config = dict(
    dataset='microscope photos of single blood and bone marrow cells',
    isotropic=False,
    hidden_act='gelu',
    inner_norm=True,
    patch_size=[2, 2],
    kernel_size=7,
    loss='cross_entropy',
    init='torch_default',
    beta1=0.9,
    final_lr_fraction=0,
)
Rows from block 2, named by matrix and row number. Rows with one number belong to one neuron. Each number is 128 + 24 x the weight over its row's rms, rounded and kept within 0 to 255. All counts start at 0. Numbers have three digits each. After the name is the row's rms in percent of the matrix's.
# fc1: MLP up (model.blocks.2.mlp.fc1.weight, 640x160), inputs 108-159
# fc2: MLP down (model.blocks.2.mlp.fc2.weight, 160x640, transposed), outputs 108-159
fc1.70 101:081116117096126166111133137157145112154077128155135146093134117106121114123117121118108122080163105122083136109089135135157126121103128140087159123130112142
fc2.70 101:130122106122078078141089184134152140132142121116064125125124171180177129130125119148114128132140099165104125157102157132150110143168125139145132117142127156
fc1.71 099:124112118107115164117124107139150092099082130119155174115134130131141191113118131110088126114107150179064136130143067150159146110110164108130147116092121144
fc2.71 098:159107128107170112144142129108141117144056132108121156083152140127123138129128132116125116128125107144124181174117128127155101129124191136096101151116143110
fc1.72 099:133128210119117143123116132123152109151158091118112097126090125117128151134122152124108171109107119116092097126168109126146150109140110101135148121129135131
fc2.72 103:136146097139144151161106171129153146132128136112123114114119104196120127114144136085153135116134118085153159130123143142136095091165142146153132140139108146
fc1.73 101:046168152134122095071102119132093137118135121122121119119116080133097111131141110143147107121139124107159131110078106151111119117103126144166144118168141121
fc2.73 096:131112102098115124134163129159145127146134129171133124139168156134094117124140095171124145138172176113135125150080120133130140127105113121127088133163186099
fc1.74 102:132128133071115105131128112131083137161122080130142131132110127150120125103130140103106089123123127129114166112128149137134126089182164108130130116105156176
fc2.74 108:137119126122191173152139105149061114147127138129132129148132138078101130085134152086129133131067111116143122159087105152122154148146131140138162114122127103
fc1.75 088:130132086116129128139134143184136102129124085146124143110129103105104181087134211077125088124096119087120120172148139118128130142128172152103114163136132146
fc2.75 079:134131074126130115133110104124125129178138128124161139127125123119149129163132115143129104082121147094128130149167155137149155147122135104126125134120138098
fc1.76 105:108148152104123102123134114159132140135055142128112155186100133132146169120136152089137106121128097131115160124108129099126142188154168127125123148117101148
fc2.76 101:114156157123123136138117142104188144150116121139128143179093119113132111142137127088155166153086134142129189075129163135139182141075108145162124101100129120
fc1.77 105:146128101131121122172158061084116116135050123082123132147128092130180141151074148076074139141144158130087112114100149135124146126141154121181141116163230180
fc2.77 120:142139130097134111100134185129136155140092126154108095149127187160186108158148093166122132127129159151121134112132102153139154112106121144099085128143138122
fc1.78 093:130159093119134115122140123107136115103095119111120135129131129080091160154132156127154098121117172145087132174150068144095117154130138129106121121101166163
fc2.78 074:112160094087141150146109117156134069192137080145143116117138114137124159151146119145143134135121146124160161108111102119104104127150099107108108104130116130
fc1.79 108:159100111114121110158140159089100124095111133129140151158115143123119135103129137128104140090128129133133160117095129164112144101147107118117092126180167137
fc2.79 102:074112144123148110126154084073132093111117200138124150129111133161129136111099173121117153144140099065126129112161114129113137114104156102132110156135144123
fc1.80 097:103118083131121116115142126124170117168142100130150061127110120057129101112114146109132123114152130134118125082174117146125102098156119091129173118117146128
fc2.80 101:112122164110095111118140143122147137106098127144102118137129141096131196100146145124135135109150148140106157104172203149186113125175150152085069091131130177
fc1.81 090:092117101104154148145097114137096133154104129123085096158093131144153152141083150127116153130169115127068139131131132113079147123088114109115120130186126133
fc2.81 089:117086116112160139122109131092151130108141145069142131099108151195157105153127169117131112131129117127141101150146152147127154116130148144119166126124207125
fc1.82 101:124109144136144151109116118136131098146149146141171107133178116156133134069115118146099133149129113132129128140130119102119148131162142129106126122193126113
fc2.82 097:135113123128089180112114107153134108134118148145111170116122139137138166134096115149172148140151122129089130150112166141099118113177090115122121114110118120
fc1.83 094:099098112110125130168105107133127098122111129127161148128144126128127137151091131107106115142115127130119171166130128071130167191131119138132152101106155135
fc2.83 095:122115145129130132113121130151148126099153118131107133125143154158118086165153157140106113125111134128133134129184068087156135111124128125134128142164156125
fc1.84 092:138134128121085144113164093123173134168168155099080146124156154136100100122132125105153134128130121114110126154122142105126126140108137119102154087143143129
fc2.84 082:112134128085087124111121080057088159095129115103098117150122137117143126135125150111124095121095133172116049151113143111167147129114106123130134134131115091
fc1.85 090:130082179091129139130135058134176106142142085119122128101117148135114112123102122160172099147124144143129128173115128130110087142119118123126128111145132140
fc2.85 087:118164123125134084131078128143112169173142153133131125174144120139104121169180121147135127148167125139151098093110110144134141127083118140124161158139143128
fc1.86 109:130147110130124156132157104133113042142142108099131190140123129119133106154127119126174144121121156195114154167120130145112140140125155104103122118124189128
fc2.86 121:105128177149114139081100127125154119156125097106163098092112130157115165098138120101121127120125138133104131132126133127128150132134108074111136129125130116
fc1.87 093:127142110102114101125153124123114118162125117107129155106126121169174154140121112116146108136114139133126134046172141134120143109185161082142132090106154155
fc2.87 094:159115102113146130088187125152096103148129153142162080121152125068133128097116149125115121098168096117134086172105143143121120169159176143092131150120139157
fc1.88 100:135099136095106134162116107124132128154127118128129135180123130079169087084177099117085154106111102152079148065137119149144088129129144126105132125109130135
fc2.88 095:130109141196118085144139141123093130149123119163127122103112140095151115120147130111094125114099133153145158156102158084125136157089120128140123097093125151
fc1.89 100:114128135156087129125126169141147130101128139138107141144097110093118088130173125104139128123127150130131127125109121105130100159129127123168149142153137122
fc2.89 101:145155124058130115145124140113084139153124126108132112128110159127139119108139170057176123121126111142163166149123130077157133138141106164148115163109091129
fc1.90 094:033208166102134129130135116148097132112152091126130132155105136149165096162112132126157123126155132103113121109142143152112149110153145095123126129135097137
fc2.90 093:149170109119146125177146131152177155105131120111086135148189139136100132115136157158091089126124157125109105112111155157149134147131093122126129084105160137
fc1.91 093:137131112121099179140123095125087117164161131148099143076155127127133112120137151118189097129124133155126133099154119121115143122118113151118125134088151125
fc2.91 085:125108136149143108131131119125097123105123139127156124135119123122153132139131160144161145130145149081080134138158120108124149128113154118164118082131140144
fc1.92 096:125110133065145135133119134096055124094160108091153132129183125085139127141127131118067109107135139123053140136136133128142135123132129127128134127167179136
fc2.92 088:100136170110122113152111067131133142110124122110140111133126162134111154092147118098083128171114134153131114095123093122134128190160125143124130118129092133
fc1.93 102:134125086132119117172142110132139117124146108134108170152184097126129112140146117136154106120119137135132133140146116157081125103131129128124141135154179128
fc2.93 099:133176187111109123082141086140113153131100122135173119144086092129151068116127115133141084129129128125130119094180146138091126092057105141101111111144180130
fc1.94 105:130122080131134121145118141153142098065142138135091149195117095098067133097145118130142123127139117188136138127140115134124151125136136117183126113174138107
fc2.94 099:152121148122139151127127127127157112115099118140132138128128118137139115110055119113160111127093157144165145143151073115134118126137129128123125136173080128
fc1.95 097:120116118097130136164155121123138080105164118103134125118134112125141110126119092121129092127111187125103110130147133125130128126130129143138128135136227146
fc2.95 100:144139134135109100072089131130124175130115136100107091130131113137150143092122133116078105152135114116128120120173124136154162149192094168172129180160107129
fc1.96 097:128141097104093137137128146115077120106110121135127133089191111159130141108127132101106073126126132144107145122122128099125111097121144072177123103123125125
fc2.96 091:107113146131148166093169146120127129083131152080123132103121127098150099134104155111128122122123109094136090137129122153134098114135140130129137150103125136
fc1.97 102:128112110094126195165111112106120139137163136129097096165148126082157126146130108092167128101164127142142118064138077157113135122184145124149097114126132128
fc2.97 099:141110124124089126177119155121111138097153135105106127122136128090139117106132174116126128135107114121110109158114132126157117157114106090141133119131149117
fc1.98 103:153112126119117111139124071148117133057085133111123128216122094117123132149143129108116151094120146087124122132117126172145122056111152100129145104149133169
fc2.98 095:134162074108128149091141160131111151156137122168130113129120130139114117133131100139140115127132144156108165110110110128118149139120117134119112153114129128
fc1.99 105:138117101126126128127161159126173132109138100126134126114106124116127162110113154121082142088108135133090119122108096127133137123129131119100100103177144127
fc2.99 113:113121104152141132130091077119115148097136131132144149127097134135122127142157167149116127122149109092127126146116142133140112161142129096126095136095119157
fc1.100 088:123107135064134119134170121123124116166108137124129090160114123127104127071110138128089147109160080124114124097162130116132221128151138134131126136156124161
fc2.100 083:116145112126079111126137155134131118166147124163122102108098146146132138128120111117136135150142119106130052172145082159128127143145124136108097113106141115
fc1.101 098:124098091104110117158136083100128132136131134104102108121148133124149131115097168093125103085143139176113112151105153181128162134116147147130127135110134131
fc2.101 083:111141141107125136116096151087111122119101143162128096151128100145116138140103129136132130131116115139123135109145085149158135104123119123137171138142104138
fc1.102 095:136135104137057142194140125124139130126123035125123117118132125147141152168160164104153144122141097125098187153105108122137144137129136139100138130142113159
fc2.102 098:112139129107118106138125166154119112127136107108133124127097148157117124155122119148139178123150065113114056120082083097084113164142126136125163161126143082
fc1.103 106:116085089115116130129126155131160124122103120116109125137150112104126137132137107125126123114124120155117131113104108144132126153127111066143125181104142136
fc2.103 109:123129189157099144120127101092172149112105159129130122116116125102109160103164157150090140089111160122127147084194124131118134101131132136091126051123107139
fc1.104 103:140110161110177146109146096092148098087123068140182143137112137117148127131115125131070115065121120172117151126113101144126127138126152128101138124175157100
fc2.104 102:120124079141129124129095124124131113128126126134175177094114121141141156114145146123122134129114169113096183133125113125128113078136124138127067103128102145
fc1.105 097:106125157118085113140143129135145132139184064117097151152129132152133126144100136128194106111142097144091171144104107116127114135153125142101139125095134139
fc2.105 095:114126139101128125143166142125118150092155142090124164114117185129151125199116089144161162135116132182099111122117132116126122125102100102121176147126128095
fc1.106 095:136143123140060141127154158117123136136119138098154117136105128155151126175107124138214138128181142134151123101059130105120122179133166111109119117177095118
fc2.106 101:124168132106150150135129123123120094146110123116120140125112098158143134127116116110139139197103128120085135141122115124163140158148131116159142172096116127
fc1.107 109:122136131132163124096149131146127124127166106121167136130164088131109121079107156111088122129162122116128134140126141145095132123123110132130110131182138139
fc2.107 104:128113135183152125135081153114123129087075128123147122143116100157172102122084138141148128136124096090121166103155125156109087137117119116164094115134141079
fc1.108 101:095117124126130138142144129124127102114120142040065109166105113121139127150109089115163156163124165140083179125101129123103129124177129129122126126161143122
fc2.108 099:126128127115137139121130151105114118127166110079148169099120143117118207167122159137116124121116151145146142134138126109107101123125086126114113097124135116
fc1.109 104:127169092115134141117145078201098127173125117118101076184136121148131082165121110123137145097171116135128139122163096130130158128153139091121089113133124175
fc2.109 104:145138144077108123168124135127134126119140083130113056132139137146146100128125126147130133131131136152133127106100142143133121107109127135106132133141133135
fc1.110 099:112118106095146186138134118152115092089124094108135083091138128129154097187094135133079144149160126152119122158120128131117110121086142120127093144162124141
fc2.110 086:087117132121139162129121107126100107127132142039132079130133132172124107168078119149109134140118146123113126123102138187119107102144140136090129167101134101
fc1.111 101:108127131118158117156132104119130095110145136133127096137126100037085079116121146072094127120145132112119129100206087112122161130157128083129138142113168115
fc2.111 100:075106147115151136135080116128109125124104140128127116129131121141108207117101144119126125152123139121108107153147125154155088094173133108081114136161077120
fc1.112 106:131163157128117145133127116131105131119126104112141119142131153140150172126120112127116070148123203130128158096089109139129077112158135101097127116109136124
fc2.112 096:124113178156128132094101139160172137077124128152131154134109075118166140126107123109133130161128064113101118163133131127143138160144092135185120153094170155
fc1.113 093:068126130140054168097108156130181121138124134134163101128156101104107137110145159125109095139125184151126139106149120170123065109099118129141122122120146105
fc2.113 090:128118136215176122129128114150147121077093127101177137089127176109112154117156133141127123137122171109160125165153150122145116175156156128157154146154119133
fc1.114 100:140120104116126140113111125128113146158132098129143137096117154126135128129130159140116123041166113139129137142092123124128156174116122149128102141126149129
fc2.114 099:181131115128116108154147123148119078128145140125121105123094143167150133156092148113120123097131138087110088163155090130104165156155166155128133144136109096
fc1.115 099:133101133129138113142150114132166105159094120125174180111136133098171147145086117117123130125139101130131120168109099092123135131117173115109170124172116172
fc2.115 094:122131053139128125121120131156130129128169094069125145166150110111070140130153164123157189144147126120145104139165157140137133095145127116119097083142115132
fc1.116 097:116145103138065172156152101117125132159128111115110143209101138134106131164132120118103140103127137181123126098140133149101123109155130149168128124123129130
fc2.116 100:106151129146141079132144129110187129131101122147166130112110091177159117072178118162130103131127168129123128129142125141155165146132064133124145119111186126
fc1.117 092:112091138099137120131118138130111140124113153126169128146125104132152114081096146118111139134144117150134108098130133056148141107108133109137149159129152110
fc2.117 096:077131129148127094082130129135093148127162128119127130138146190167109129144121129158111119129125126141169126177128127146140139105160115092120132109154093096
fc1.118 101:128117105125122085100125102149126086118129137112094157130082107137078127124121086113097110137148165127055195160128128132128124141161168110137096076123143120
fc2.118 101:114144127127104149097177148102063108104131123123103141123109118132123130116108144115103110135075101097127125155142113128110156091119134125120146162156126108
fc1.119 100:151127133136129116135118163129107134098143149099103133143090123097076122130127146133132139090149149135094200124097128089114132116157150105144111114156127139
fc2.119 093:069117151105109131105176096140140109120122128138128127118131204146146127116147096131120129150130103130100148113114121092156122105127142109108131141143091108
fc1.120 106:129115111113128169137103132160088143102107151134133131169116122120117123116142135119113146041155148173134144107080082117115133131110128142139106121141127141
fc2.120 116:139114076130142112196172121126096075128147126113172125131112138136114108124111152090155122129110147097130148155122085103089147148133140106150129144148115063
fc1.121 106:125121134112129123133160136147116083105071120079157104159129126115137165127132152135183123123120086128141123149078119169100138123136165172132107120171131147
fc2.121 108:126062141080118120099142128144112093119119111102109147114129133086100117105082172120138076090067130123128132150170156121153131106174157129108109123138104161
fc1.122 099:148110117129113152142130094147131115130129063117110128117104130117101107124135093132145136121113141158055181182127142090139109185174132142118128128126140125
fc2.122 104:107102137142122120098133091178120105149163133098140122133155117153127143140104158147101115081112142118165049141143130147125129118146106116104172165179125099
fc1.123 097:156131109116105106134163115118085132092116125048154178103134118144130112135109098137176090143147160153121118102092099129087127131118148116150152121169127113
fc2.123 103:132145130134123119152143117152106120136130141108115073160157138166118117131149121128106127129128103131135097122135096186109116093152140185087123174129095164
fc1.124 097:067125144121109128142121086175081126182075104097076132148153068112115098122143138127148135129158153135111130147107142141126094127129138124161123089126128123
fc2.124 096:122131100118125126115133090136141123128160136188155104131129134123097139135161094122121104137121136151133149125145103130099170068092129074120160109174109103
fc1.125 105:066094109118151083162126120133127067107153142123132104099109109129128108134118120103135121160153126128136183140176124151116144150142143131141171107102123165
fc2.125 106:160136145136110168086131134120137106099155083131123204084127122108108131133120137126097137133122081130136161186143117140124104138115111110113103118125137128
fc1.126 100:126132130099139113103144139110127134117139144109144121137140106130129162074163171122132081132119194109119133146109079165082138126120143150148133118087138128
fc2.126 120:107124114161132187109162124123130113175111112155137156134131123134070146096116150116148116125115151088123099167129127138084130104184092118111133149124139133
fc1.127 096:110159129124142102116158136078129146157121108095142118152141117106139120111148102134105106156155114118121137121127120079103138127117119140146135160126147130
fc2.127 105:128116123148083131129098166091118141080139118125121125125108132115130113139139113129106066122128069136161099163115094119138146127088161147127176124149052121
fc1.128 107:103147127154115136118149071105125095140157128111150152163140100076126106131105109127134119133195118120124153133152125137138133114104149071153136129129186136
fc2.128 129:138128117134111125129106119127186130135128123129139117120128170104121114130142120162143119134110129097128092172141142140158145096124153152134107120149130137
fc1.129 099:157128133132132140127127124176140128116113123119137129129140125113185093145125157127123154127184119126086141141059110125097124124105098126141141114140128153
fc2.129 093:130133111156121078147107124119117146126115106113111108155137079137119136099129089102130099161134178126133094128099106123142138118142171135126105155152097137
fc1.130 102:152125139098106094099142141093069113115094093089121167107119130108174108160149131114127109119129139120141180101162125129076134119148127117116106152098154135
fc2.130 103:132128131111101159126130121109130128117128151122124192122138150127124122195131089159128161134132109123139164126136098105119138117123176129127122135128111127
fc1.131 097:140109141137130133070131094132158126135097115119160149129117127104159128142055137108101089129122139128111094150107133118147132144095138105131122152112159190
fc2.131 094:165123132158075119143124149115158145123147175124121128115117127119114098163138162159141131133123088126118157127151112149146142090119129156129099122119146129
fc1.132 103:130134132138122097150178136146136106169144105085147094136168128137111089120122150126119128130138125124116141124123127132113094119098099075173135100136115143
fc2.132 106:135128176112127128127122130129089171118140106102161133126136132129129203107123154113113095093069131119131137148166154116140131130091114130088101148127099133
fc1.133 101:147143137074170153129147129127066125110138122096162172172134112136129136141122132127133137125126175154117119080145134169076155161124146123145092105102153128
fc2.133 101:140134077123128120166145128153131127145134121173125117127170113122169114086133102142131109160146142114153100119120108172184131184125117136140155112147138163
fc1.134 089:123131127100156097122158091128121149137124148148119165092122126125149103154126122129123073086163116147122118143139137134149128127171136122087133102121114137
fc2.134 098:124103080143159188148141194094125119117108123130125119123139130108139170119125129140141113101113121131122138116120158106171096122145153145102124077125129123
fc1.135 093:112130110137149142072129105096153127095132137134124164118114127133123129116141151102135092110128136143163103184100140150126132116192110125130113096116115128
fc2.135 095:124118129134164150167114116120061117126128131141140134123054092125132135124102172080124125067122140105072121118147122130144100125146138155182146087097132114
fc1.136 103:151162138135110159086126126131156146138117139130148115116130138115140095140118141126108103132146124140099115071133115142131114128123108124105166126164097165
fc2.136 102:120130111158110155129113132128122122140073136126124110154160106131138136107091158088168150135144165153102175115092109124154137143177134133117072129088112137
fc1.137 086:138132130126116179110129112172177104129127111132113197136105137166124074126130126110154108139101166132112167159132103102131107127090147120143134123096129124
fc2.137 075:112139132138135115131096072110120148150128135145100127152104100131134124129121158119152114148127124129136137139111158138135156114072159147132139104125162122
fc1.138 102:107138130143142096104157092126183128126110109120127103123118128071128090157115124114131073121120173133132128174144091129131106109168117130140176118125130120
fc2.138 118:129135130157113128131126139157148126113125129126168119131068072128148116131125142133131122149131137127154096127114121129130091139139144126113132132113111144
fc1.139 097:110144137141129119142128101127137110160113095096131184134123103168133109153108129111135117114123138238135142121126107105104106148150136129144147152114129106
fc2.139 095:075140131145166129127134121135087128105129108076145145141110102126113140171089167130128100136109125135109117107140138108134136111118117118138138136111146134
fc1.140 098:127163117157071121145123104148117117094121118131103107122222100130134184125141130098153098140101153117157126104115125124100120095133118133137145156174123132
fc2.140 099:115133108177088126162206120130116122146120155146105145135123107074156109144134141154144096120092150106147139169116093134130121160127132122113131076119129102
fc1.141 099:133102134071144143119144064147142118133146149134133142105100127141146130130173115127125118088131128163115195142136159120129093113110125071152173116124153133
fc2.141 101:134095147077137114136128077128082113127119104112126151120131146108136159108106118103141121128086138150127169151133140127147127117164140103122113139109080125
fc1.142 110:131150136105110141110118133132124136143094134128102128108124128114102162079124153105121087128142123104110114176148113135134148135117172137136116111101126158
fc2.142 103:140162098140131118102128145129129126114137121112130140152114105130184163129102131147093130129124099111129146118166125182101142097123030156123134128137111159
fc1.143 096:128110084125079178131125128177128092091053121136151109151129096142093172117101147120156120104110120144086110137147083137085148124157135118133133128143154128
fc2.143 091:167127087167135120119116167135107096163133140167117151182117111146154133088126148133129119138112152126105139147158186120148123185127128130123111062101152130
fc1.144 086:129157098129118131087113130127163125127118140117126100120172070123141170149144134113094116122134130094109182129149126009158128176133091093117158077131132137
fc2.144 093:174143167174128079124128121122131156186139121150136165106103136070077115128132101134118135123112123128138193138138165119113121129122099136152121122131129158
fc1.145 113:080142072129111131152130128131110133125135114137143150195150058135120103075086085133176127145161143157117109126132131125120109114127121113170136076136139137
fc2.145 106:153107133170131095154148128130137116097127147130131106136144126134160081131130103099149128103125107134138148091077175077131108161123162132114137136108125123
fc1.146 100:094136156108070115130144126219134106181153113141145119125161129159126142089142151138125114068139097129164141136154103134098149117144130141151128129126103129
fc2.146 098:133141095073093113100127148146091149156158081120098087139180103077147127149116113123132130136161129132109157118089115156140111130115161088086098197138112152
fc1.147 103:127115106123095114135149151099125114114133166122135165150125072119132139089096121128144138135190142137123127081115111113097127095142126149129136105132145127
fc2.147 117:116123103168125148143115099067170114128156144113081117070158126119094155121178142141109184105118152104171122132131105142180119135094129144100138137136112104
fc1.148 090:138124117118123109103130126125160145149084125127145101153108127109149141143132128110145102134106114186117128137131111161131098172099132128126151111112101161
fc2.148 089:122133115194121112131114147124124143110115137173128117143149123093111139134148171101134144114128146160139176114142141081134127146128119140099132125132116140
fc1.149 092:125150140126129130159160131143128116157117102137106156143147130119112101129098126141139096139190197142118139112112126075114134110150108124134103113141173121
fc2.149 086:100130098129117114134109118119130109146122128100092112113140102112151170114129096157142144185150125136127104186180149147130147139117118137117106160095139099
fc1.150 094:126126118139093086130140124165137105114107112088123135129137129145158135166080085074158124159113155195130138118108128130125121091141126129136126123134183081
fc2.150 110:121126151148124106076157127122133170167137136127098150125141154130144121135137154151146125150081139109113140179119176134135151146102133105148112156109113132
fc1.151 099:102104161150121123126126162127124126119128129129100117139098128126115178067124107142112126121145164124127132123104132163141113122137117155130186120133129182
fc2.151 092:138150146142078127126072089117119117145135135131110138117124119137128129110142163087105124141138150116091132146105109136151122104150136128130118109077152130
fc1.152 098:123105158111157096144150124142133071183113105137187134135127128136105129155150106126126134109143140149072129191096083151070154136092142120127106131124197122
fc2.152 090:145170048110108102128118142138131128190112128123120152128094118114114160094117123102128122136141142134151134161150125123105099174131119127102135099136147115
fc1.153 103:135154127126131151091120137125108122140136148129109133148132129087110136089129115127138139125131112087119139112149128127123133129130136102162093106130176169
fc2.153 089:077131183140147112109159117152134143108120126168139184100099165133125110114133146140127081143137133128130078168099143137155159132124134124123119113107122156
fc1.154 097:129119078126127123151166128189144092115128079105155136125152123169102141080115132104115145135103146131126147167095119106090143131138134136152116147132118092
fc2.154 099:116104148131097155119141140114120148143131155110083153151114126133118112155128145129134109124103104135114116163129132120153094177156106140101130097118174085
fc1.155 092:129148159122138121076170119119110122021125126097132059134158135114170127150149135125176127146122143099125123118099126140121078146141163112114133157124139130
fc2.155 080:121108123154148141158129128129157127111156133129142136160147095136137141164118124128169106138134070157117149097122093122118196133124118125168128160138130119
fc1.156 104:123157108102129106160127089136130131126166117122078129146113087133122125085141128134091143138191125125139140152145124148128124134127135160160126099142131144
fc2.156 102:149145127152133128162093122153149118127096101168117140125155134116079133126153113112135138172148125142164130173127122166124093123139129101144183108136135127
fc1.157 096:114157082083127103144121151210177110120115124145128153107127114131092120099142112127093081096127115115138132136130160140131118116107152119148143131191128121
fc2.157 081:189119124137133084126148141134127172141138098149128125191126107104151142120158168141140102112099167168121120086140157142161126118127159131130132137185146144
fc1.158 103:125144100127114136147116109121127135139128075130126134141118095112108131104081133153133098131141141169135128123158137170105072079144107080124178138121138153
fc2.158 105:141155149175146168147118123167118129147152132132136132138111093156087131075165124177135143109135121121110140087107134115142089141095105114107153134104149190
fc1.159 104:106112134130123170129139120138109112135129129118126075149119120107136118149137131101125136115115199104106121117106145135097178140116120079160093120128181130
fc2.159 104:142121119074125139126118118093120132098126138084183146087125102156120147112092129143098115067137136095138121140116127133105128130101126137128126063129155121
fc1.160 099:130132156117153112092151099123138125075151124117112108110130111094126086133182141116127120120154176106106171115108102118122122155135065139153130145133148103
fc2.160 102:110173084127135150136082107140124112140121105154131144167136144110116183124117136101126128190096126106104107093128131152095131118131130092142172130133118124
fc1.161 102:130143154121095121109111109198169052101135134134107128133160080133107144127135181084144160112141134115124140126155113106117120117156144129137127127167126126
fc2.161 100:129164186111136113140151102120092146106132124148124116152109128128136136157111075082125180160084090132140099100132118143136138090166085100151165157137050117
fc1.162 094:114130118131135107157145130131150102188114110124151131115119094074140070104128137102126140085119111174120140162154129107124134136128117125107124149106138148
fc2.162 096:114119143124169208143104130099129113102119122129117139131164126080151160143127131154127147136103121172098124133184168130073138130118085134125133130210129154
fc1.163 100:108105149120129111128137112091102122146172116081146128148160133119129178100117135120133116130170138158136111124171135148116094121132129066101141136143154117
fc2.163 090:128165144144132167103132132108123128154143110112103160086103095123139119103143154148106113102099120094105140135088095162140108075056143093147132132131129126
fc1.164 097:138155145063134171159141162206127120114118167123140128069126129138115186112154135118118104091136140118107176101123119123117138169144171139136145099106130146
fc2.164 100:142147118127127125114128146103137155123161105115183081135126097158139106152134143162175127140118121124123102130122058143134135072129133137141122145162125107
fc1.165 103:101137069140129139140149061097098129111122091115128125153135136129136155116118106126157128121164121202092135129146126089132152133153135137111051143101135141
fc2.165 091:122134137144152100132120129141109131117119147123128124146086120128135144180142105133135132131127137138109155091110157081109130134100122118140162164096094127
fc1.166 097:134113068128100146125177151148107129129089143100107163135130124105132101136134108123071132058129098137117183054122108125153124128097145124134114099102141118
fc2.166 107:128094184124134100138179116129114113145074110165119103142115141162170136097128122126119101203098141118068141087121115159127166173134125116132127134118100132
fc1.167 098:079105140131102135118120106161130118129121136146110138135184118163111195110122119125174118124121125131137116136110131112118178119175103138076117147177130146
fc2.167 097:135146146133096105122133126159128146169146114176127111130087135143159133104136127155090142186143169154122136127132155138144127136138130129142129097081134139
fc1.168 098:099164130129112148139126123122107115169098131108177097129158129128145132168127137125131130128147162101137130131128129106114144178119123113101157128154145135
fc2.168 096:140124124114130133128091097127188105116127138096132110125120142179127129117157111119170116162143128127133103139132131082127140118169092111133129155137123106
fc1.169 097:134100180123134117120110131125126070101116090091138130092148123142148144127087134114200117154128131139141134144098112123130154118122125166113136088129161137
fc2.169 106:128131128086129129124182178106132118127158106105092155114125099129107152135122101116132130125106106126106141137123162129130139068105135102192135131133160154
fc1.170 103:135123138115121135126094123143162128096194129133067111142108098084126066140152141129099131109145136127118183095122119128122095163117141110134161139141147114
fc2.170 099:126150190108122117121134147096140119137077124120188079111110150136159105132138126114119112111133102132120134124129115076116109162110157119125128133140079142
fc1.171 099:105136070122143143158128075125117151099093129124106067181131108072099114134080127127139162137171115135134149131134123130130135152122136120104148128172180173
fc2.171 094:105128132130124119108073168107109133094130137092104054125115152085143129159125141157103148130123160106146131117115118187139130121152147115127109131108139117
fc1.172 100:116131136136093162150116106181135122150094134137132142148083158111155099135140126130129123117131133137148115104125111129129135136156127102113129128119145150
fc2.172 126:129105147148134129125141189103128096105110151114100124135133133132135109130105118104143099094113112114156110155152124159091127138151134111127140079153146088
fc1.173 097:131179114137106068136123103147137083110184129125081162137127078123049117095171121091178120122115113106142115129154139170121128128110174139124111135125128176
fc2.173 091:123153120098127145038071092146097119158129060178121112127106144131126136145156136129120137103105113142099164111141131169117165065149120143151141127135137133
fc1.174 100:071218116136117108111155131105136129090176115137128132137207100146104130114130139123151103126131123124147150160137116098097109123128129128156128147129131085
fc2.174 102:148125114164125153154174128109116132123136147122097158121115122051094105136130139123129121111125114126120114097079115095109128123118157128174158101123156100
fc1.175 107:122166110101130106129131112125112120134169112081128105127154158096144128128131170099126087137132173092084130150153153131128082117087140143141077096135148133
fc2.175 111:155127115141120152086097066145145128097156110105169130122083042128139126111128141128105132113151136143113136112158127127154127135149166126144131113097190157
fc1.176 098:131128094127125125131107123109177138145110168118141140165132098091144082077174131111126095128132145149166139119119085141123154087167135166092149149116133145
fc2.176 098:155126148117125126156180144118136128169149159119142097091097118154102110122142103147150141101165157107125128126126124107143123126135112143103120133127079130
fc1.177 106:121119153138103135123101168132173080141123084100130127114131125159122111125189128129101112099126168133111138135071095123136129146100136152129138112156116143
fc2.177 112:123102106137109128115116128121129129126109134121129132117086109149113040119089144117121116173122125108121078145127114145121137156178197172128143079128125123
fc1.178 102:119165123125125167130103144104084123121116101099151143093116128169160130179125134119115119119137152147138100159102126084119127128119112152138100099134140117
fc2.178 088:113079152097168101136128106135164134133093164128135125082168125107104173118112141114158159091136085110152115121129127111116142130138142102117128126135098154
fc1.179 092:116126119130128120100184148126133129049108131141115131134120101103142074131089144123125135134134151107147137188087116148089091124073125126133127134142141135
fc2.179 086:155122091117136130170128110122099158139170120130122098155124129115148175140107175116116135122118154103154129127095123158108103068109103150162145149129119130
fc1.180 102:135138148153135122135121126138103135097136114129098155120127149130142129137082138114112077092136147118128118089117150175128120165134126123122098127150125137
fc2.180 108:146118129088149143127141101117091126097121128118128133149143164105141144136091160125122122129135063137132104130114135125143095148132131115201146127122132114
fc1.181 103:096133135139098150110092132114125163112152127131113109111139114152157106162096170114148147106207135134134157117077139080108117177142104122129103124184139136
fc2.181 112:108156119111150108139130123136139124129091145120082116123148096189147104125127143091129177164131136114124139129084128055127127185162121127139130201086087118
fc1.182 103:111124112060128149105097125191132079155131085129138131157113124142136154143114128120116132085151106155077141127125115076131143138135174124087107173141116129
fc2.182 108:099119150124161149133055166119171117084136156121119124188116131143146132107150110117141119132135130125139157127128143141091125140158095129128167119130126094
fc1.183 103:113124102117122124128159116119131097180123091115139150137119127139112138122088099121110129088128105133128134164134139164113183126127104127107122085145129120
fc2.183 095:072124130143152145147158194107095105142147137122135082134142159138136116172131151123154104102148113114148096143141092134145124133122115122106129108156148100
fc1.184 099:092125086127102151137135111114123128196130131114112119160128136105174088135137135118125103112116110163139140105142135127123115108133105117120083134163138154
fc2.184 095:085109198094130114135160110081102127079170130097120126156127084165168144163098167074130110109106108136128183106123110118138128117104130136121128149084160123
fc1.185 105:119093043128101083131140134125179120149131148131091138141108127125094135119100136123176109114147140151143163143115105121127126144131134137130119114137182124
fc2.185 111:131126152093163142129128128116129112097159133108128099125089121122086105128092125077137149150122104135170131115134112128149115132126095091105167179154049094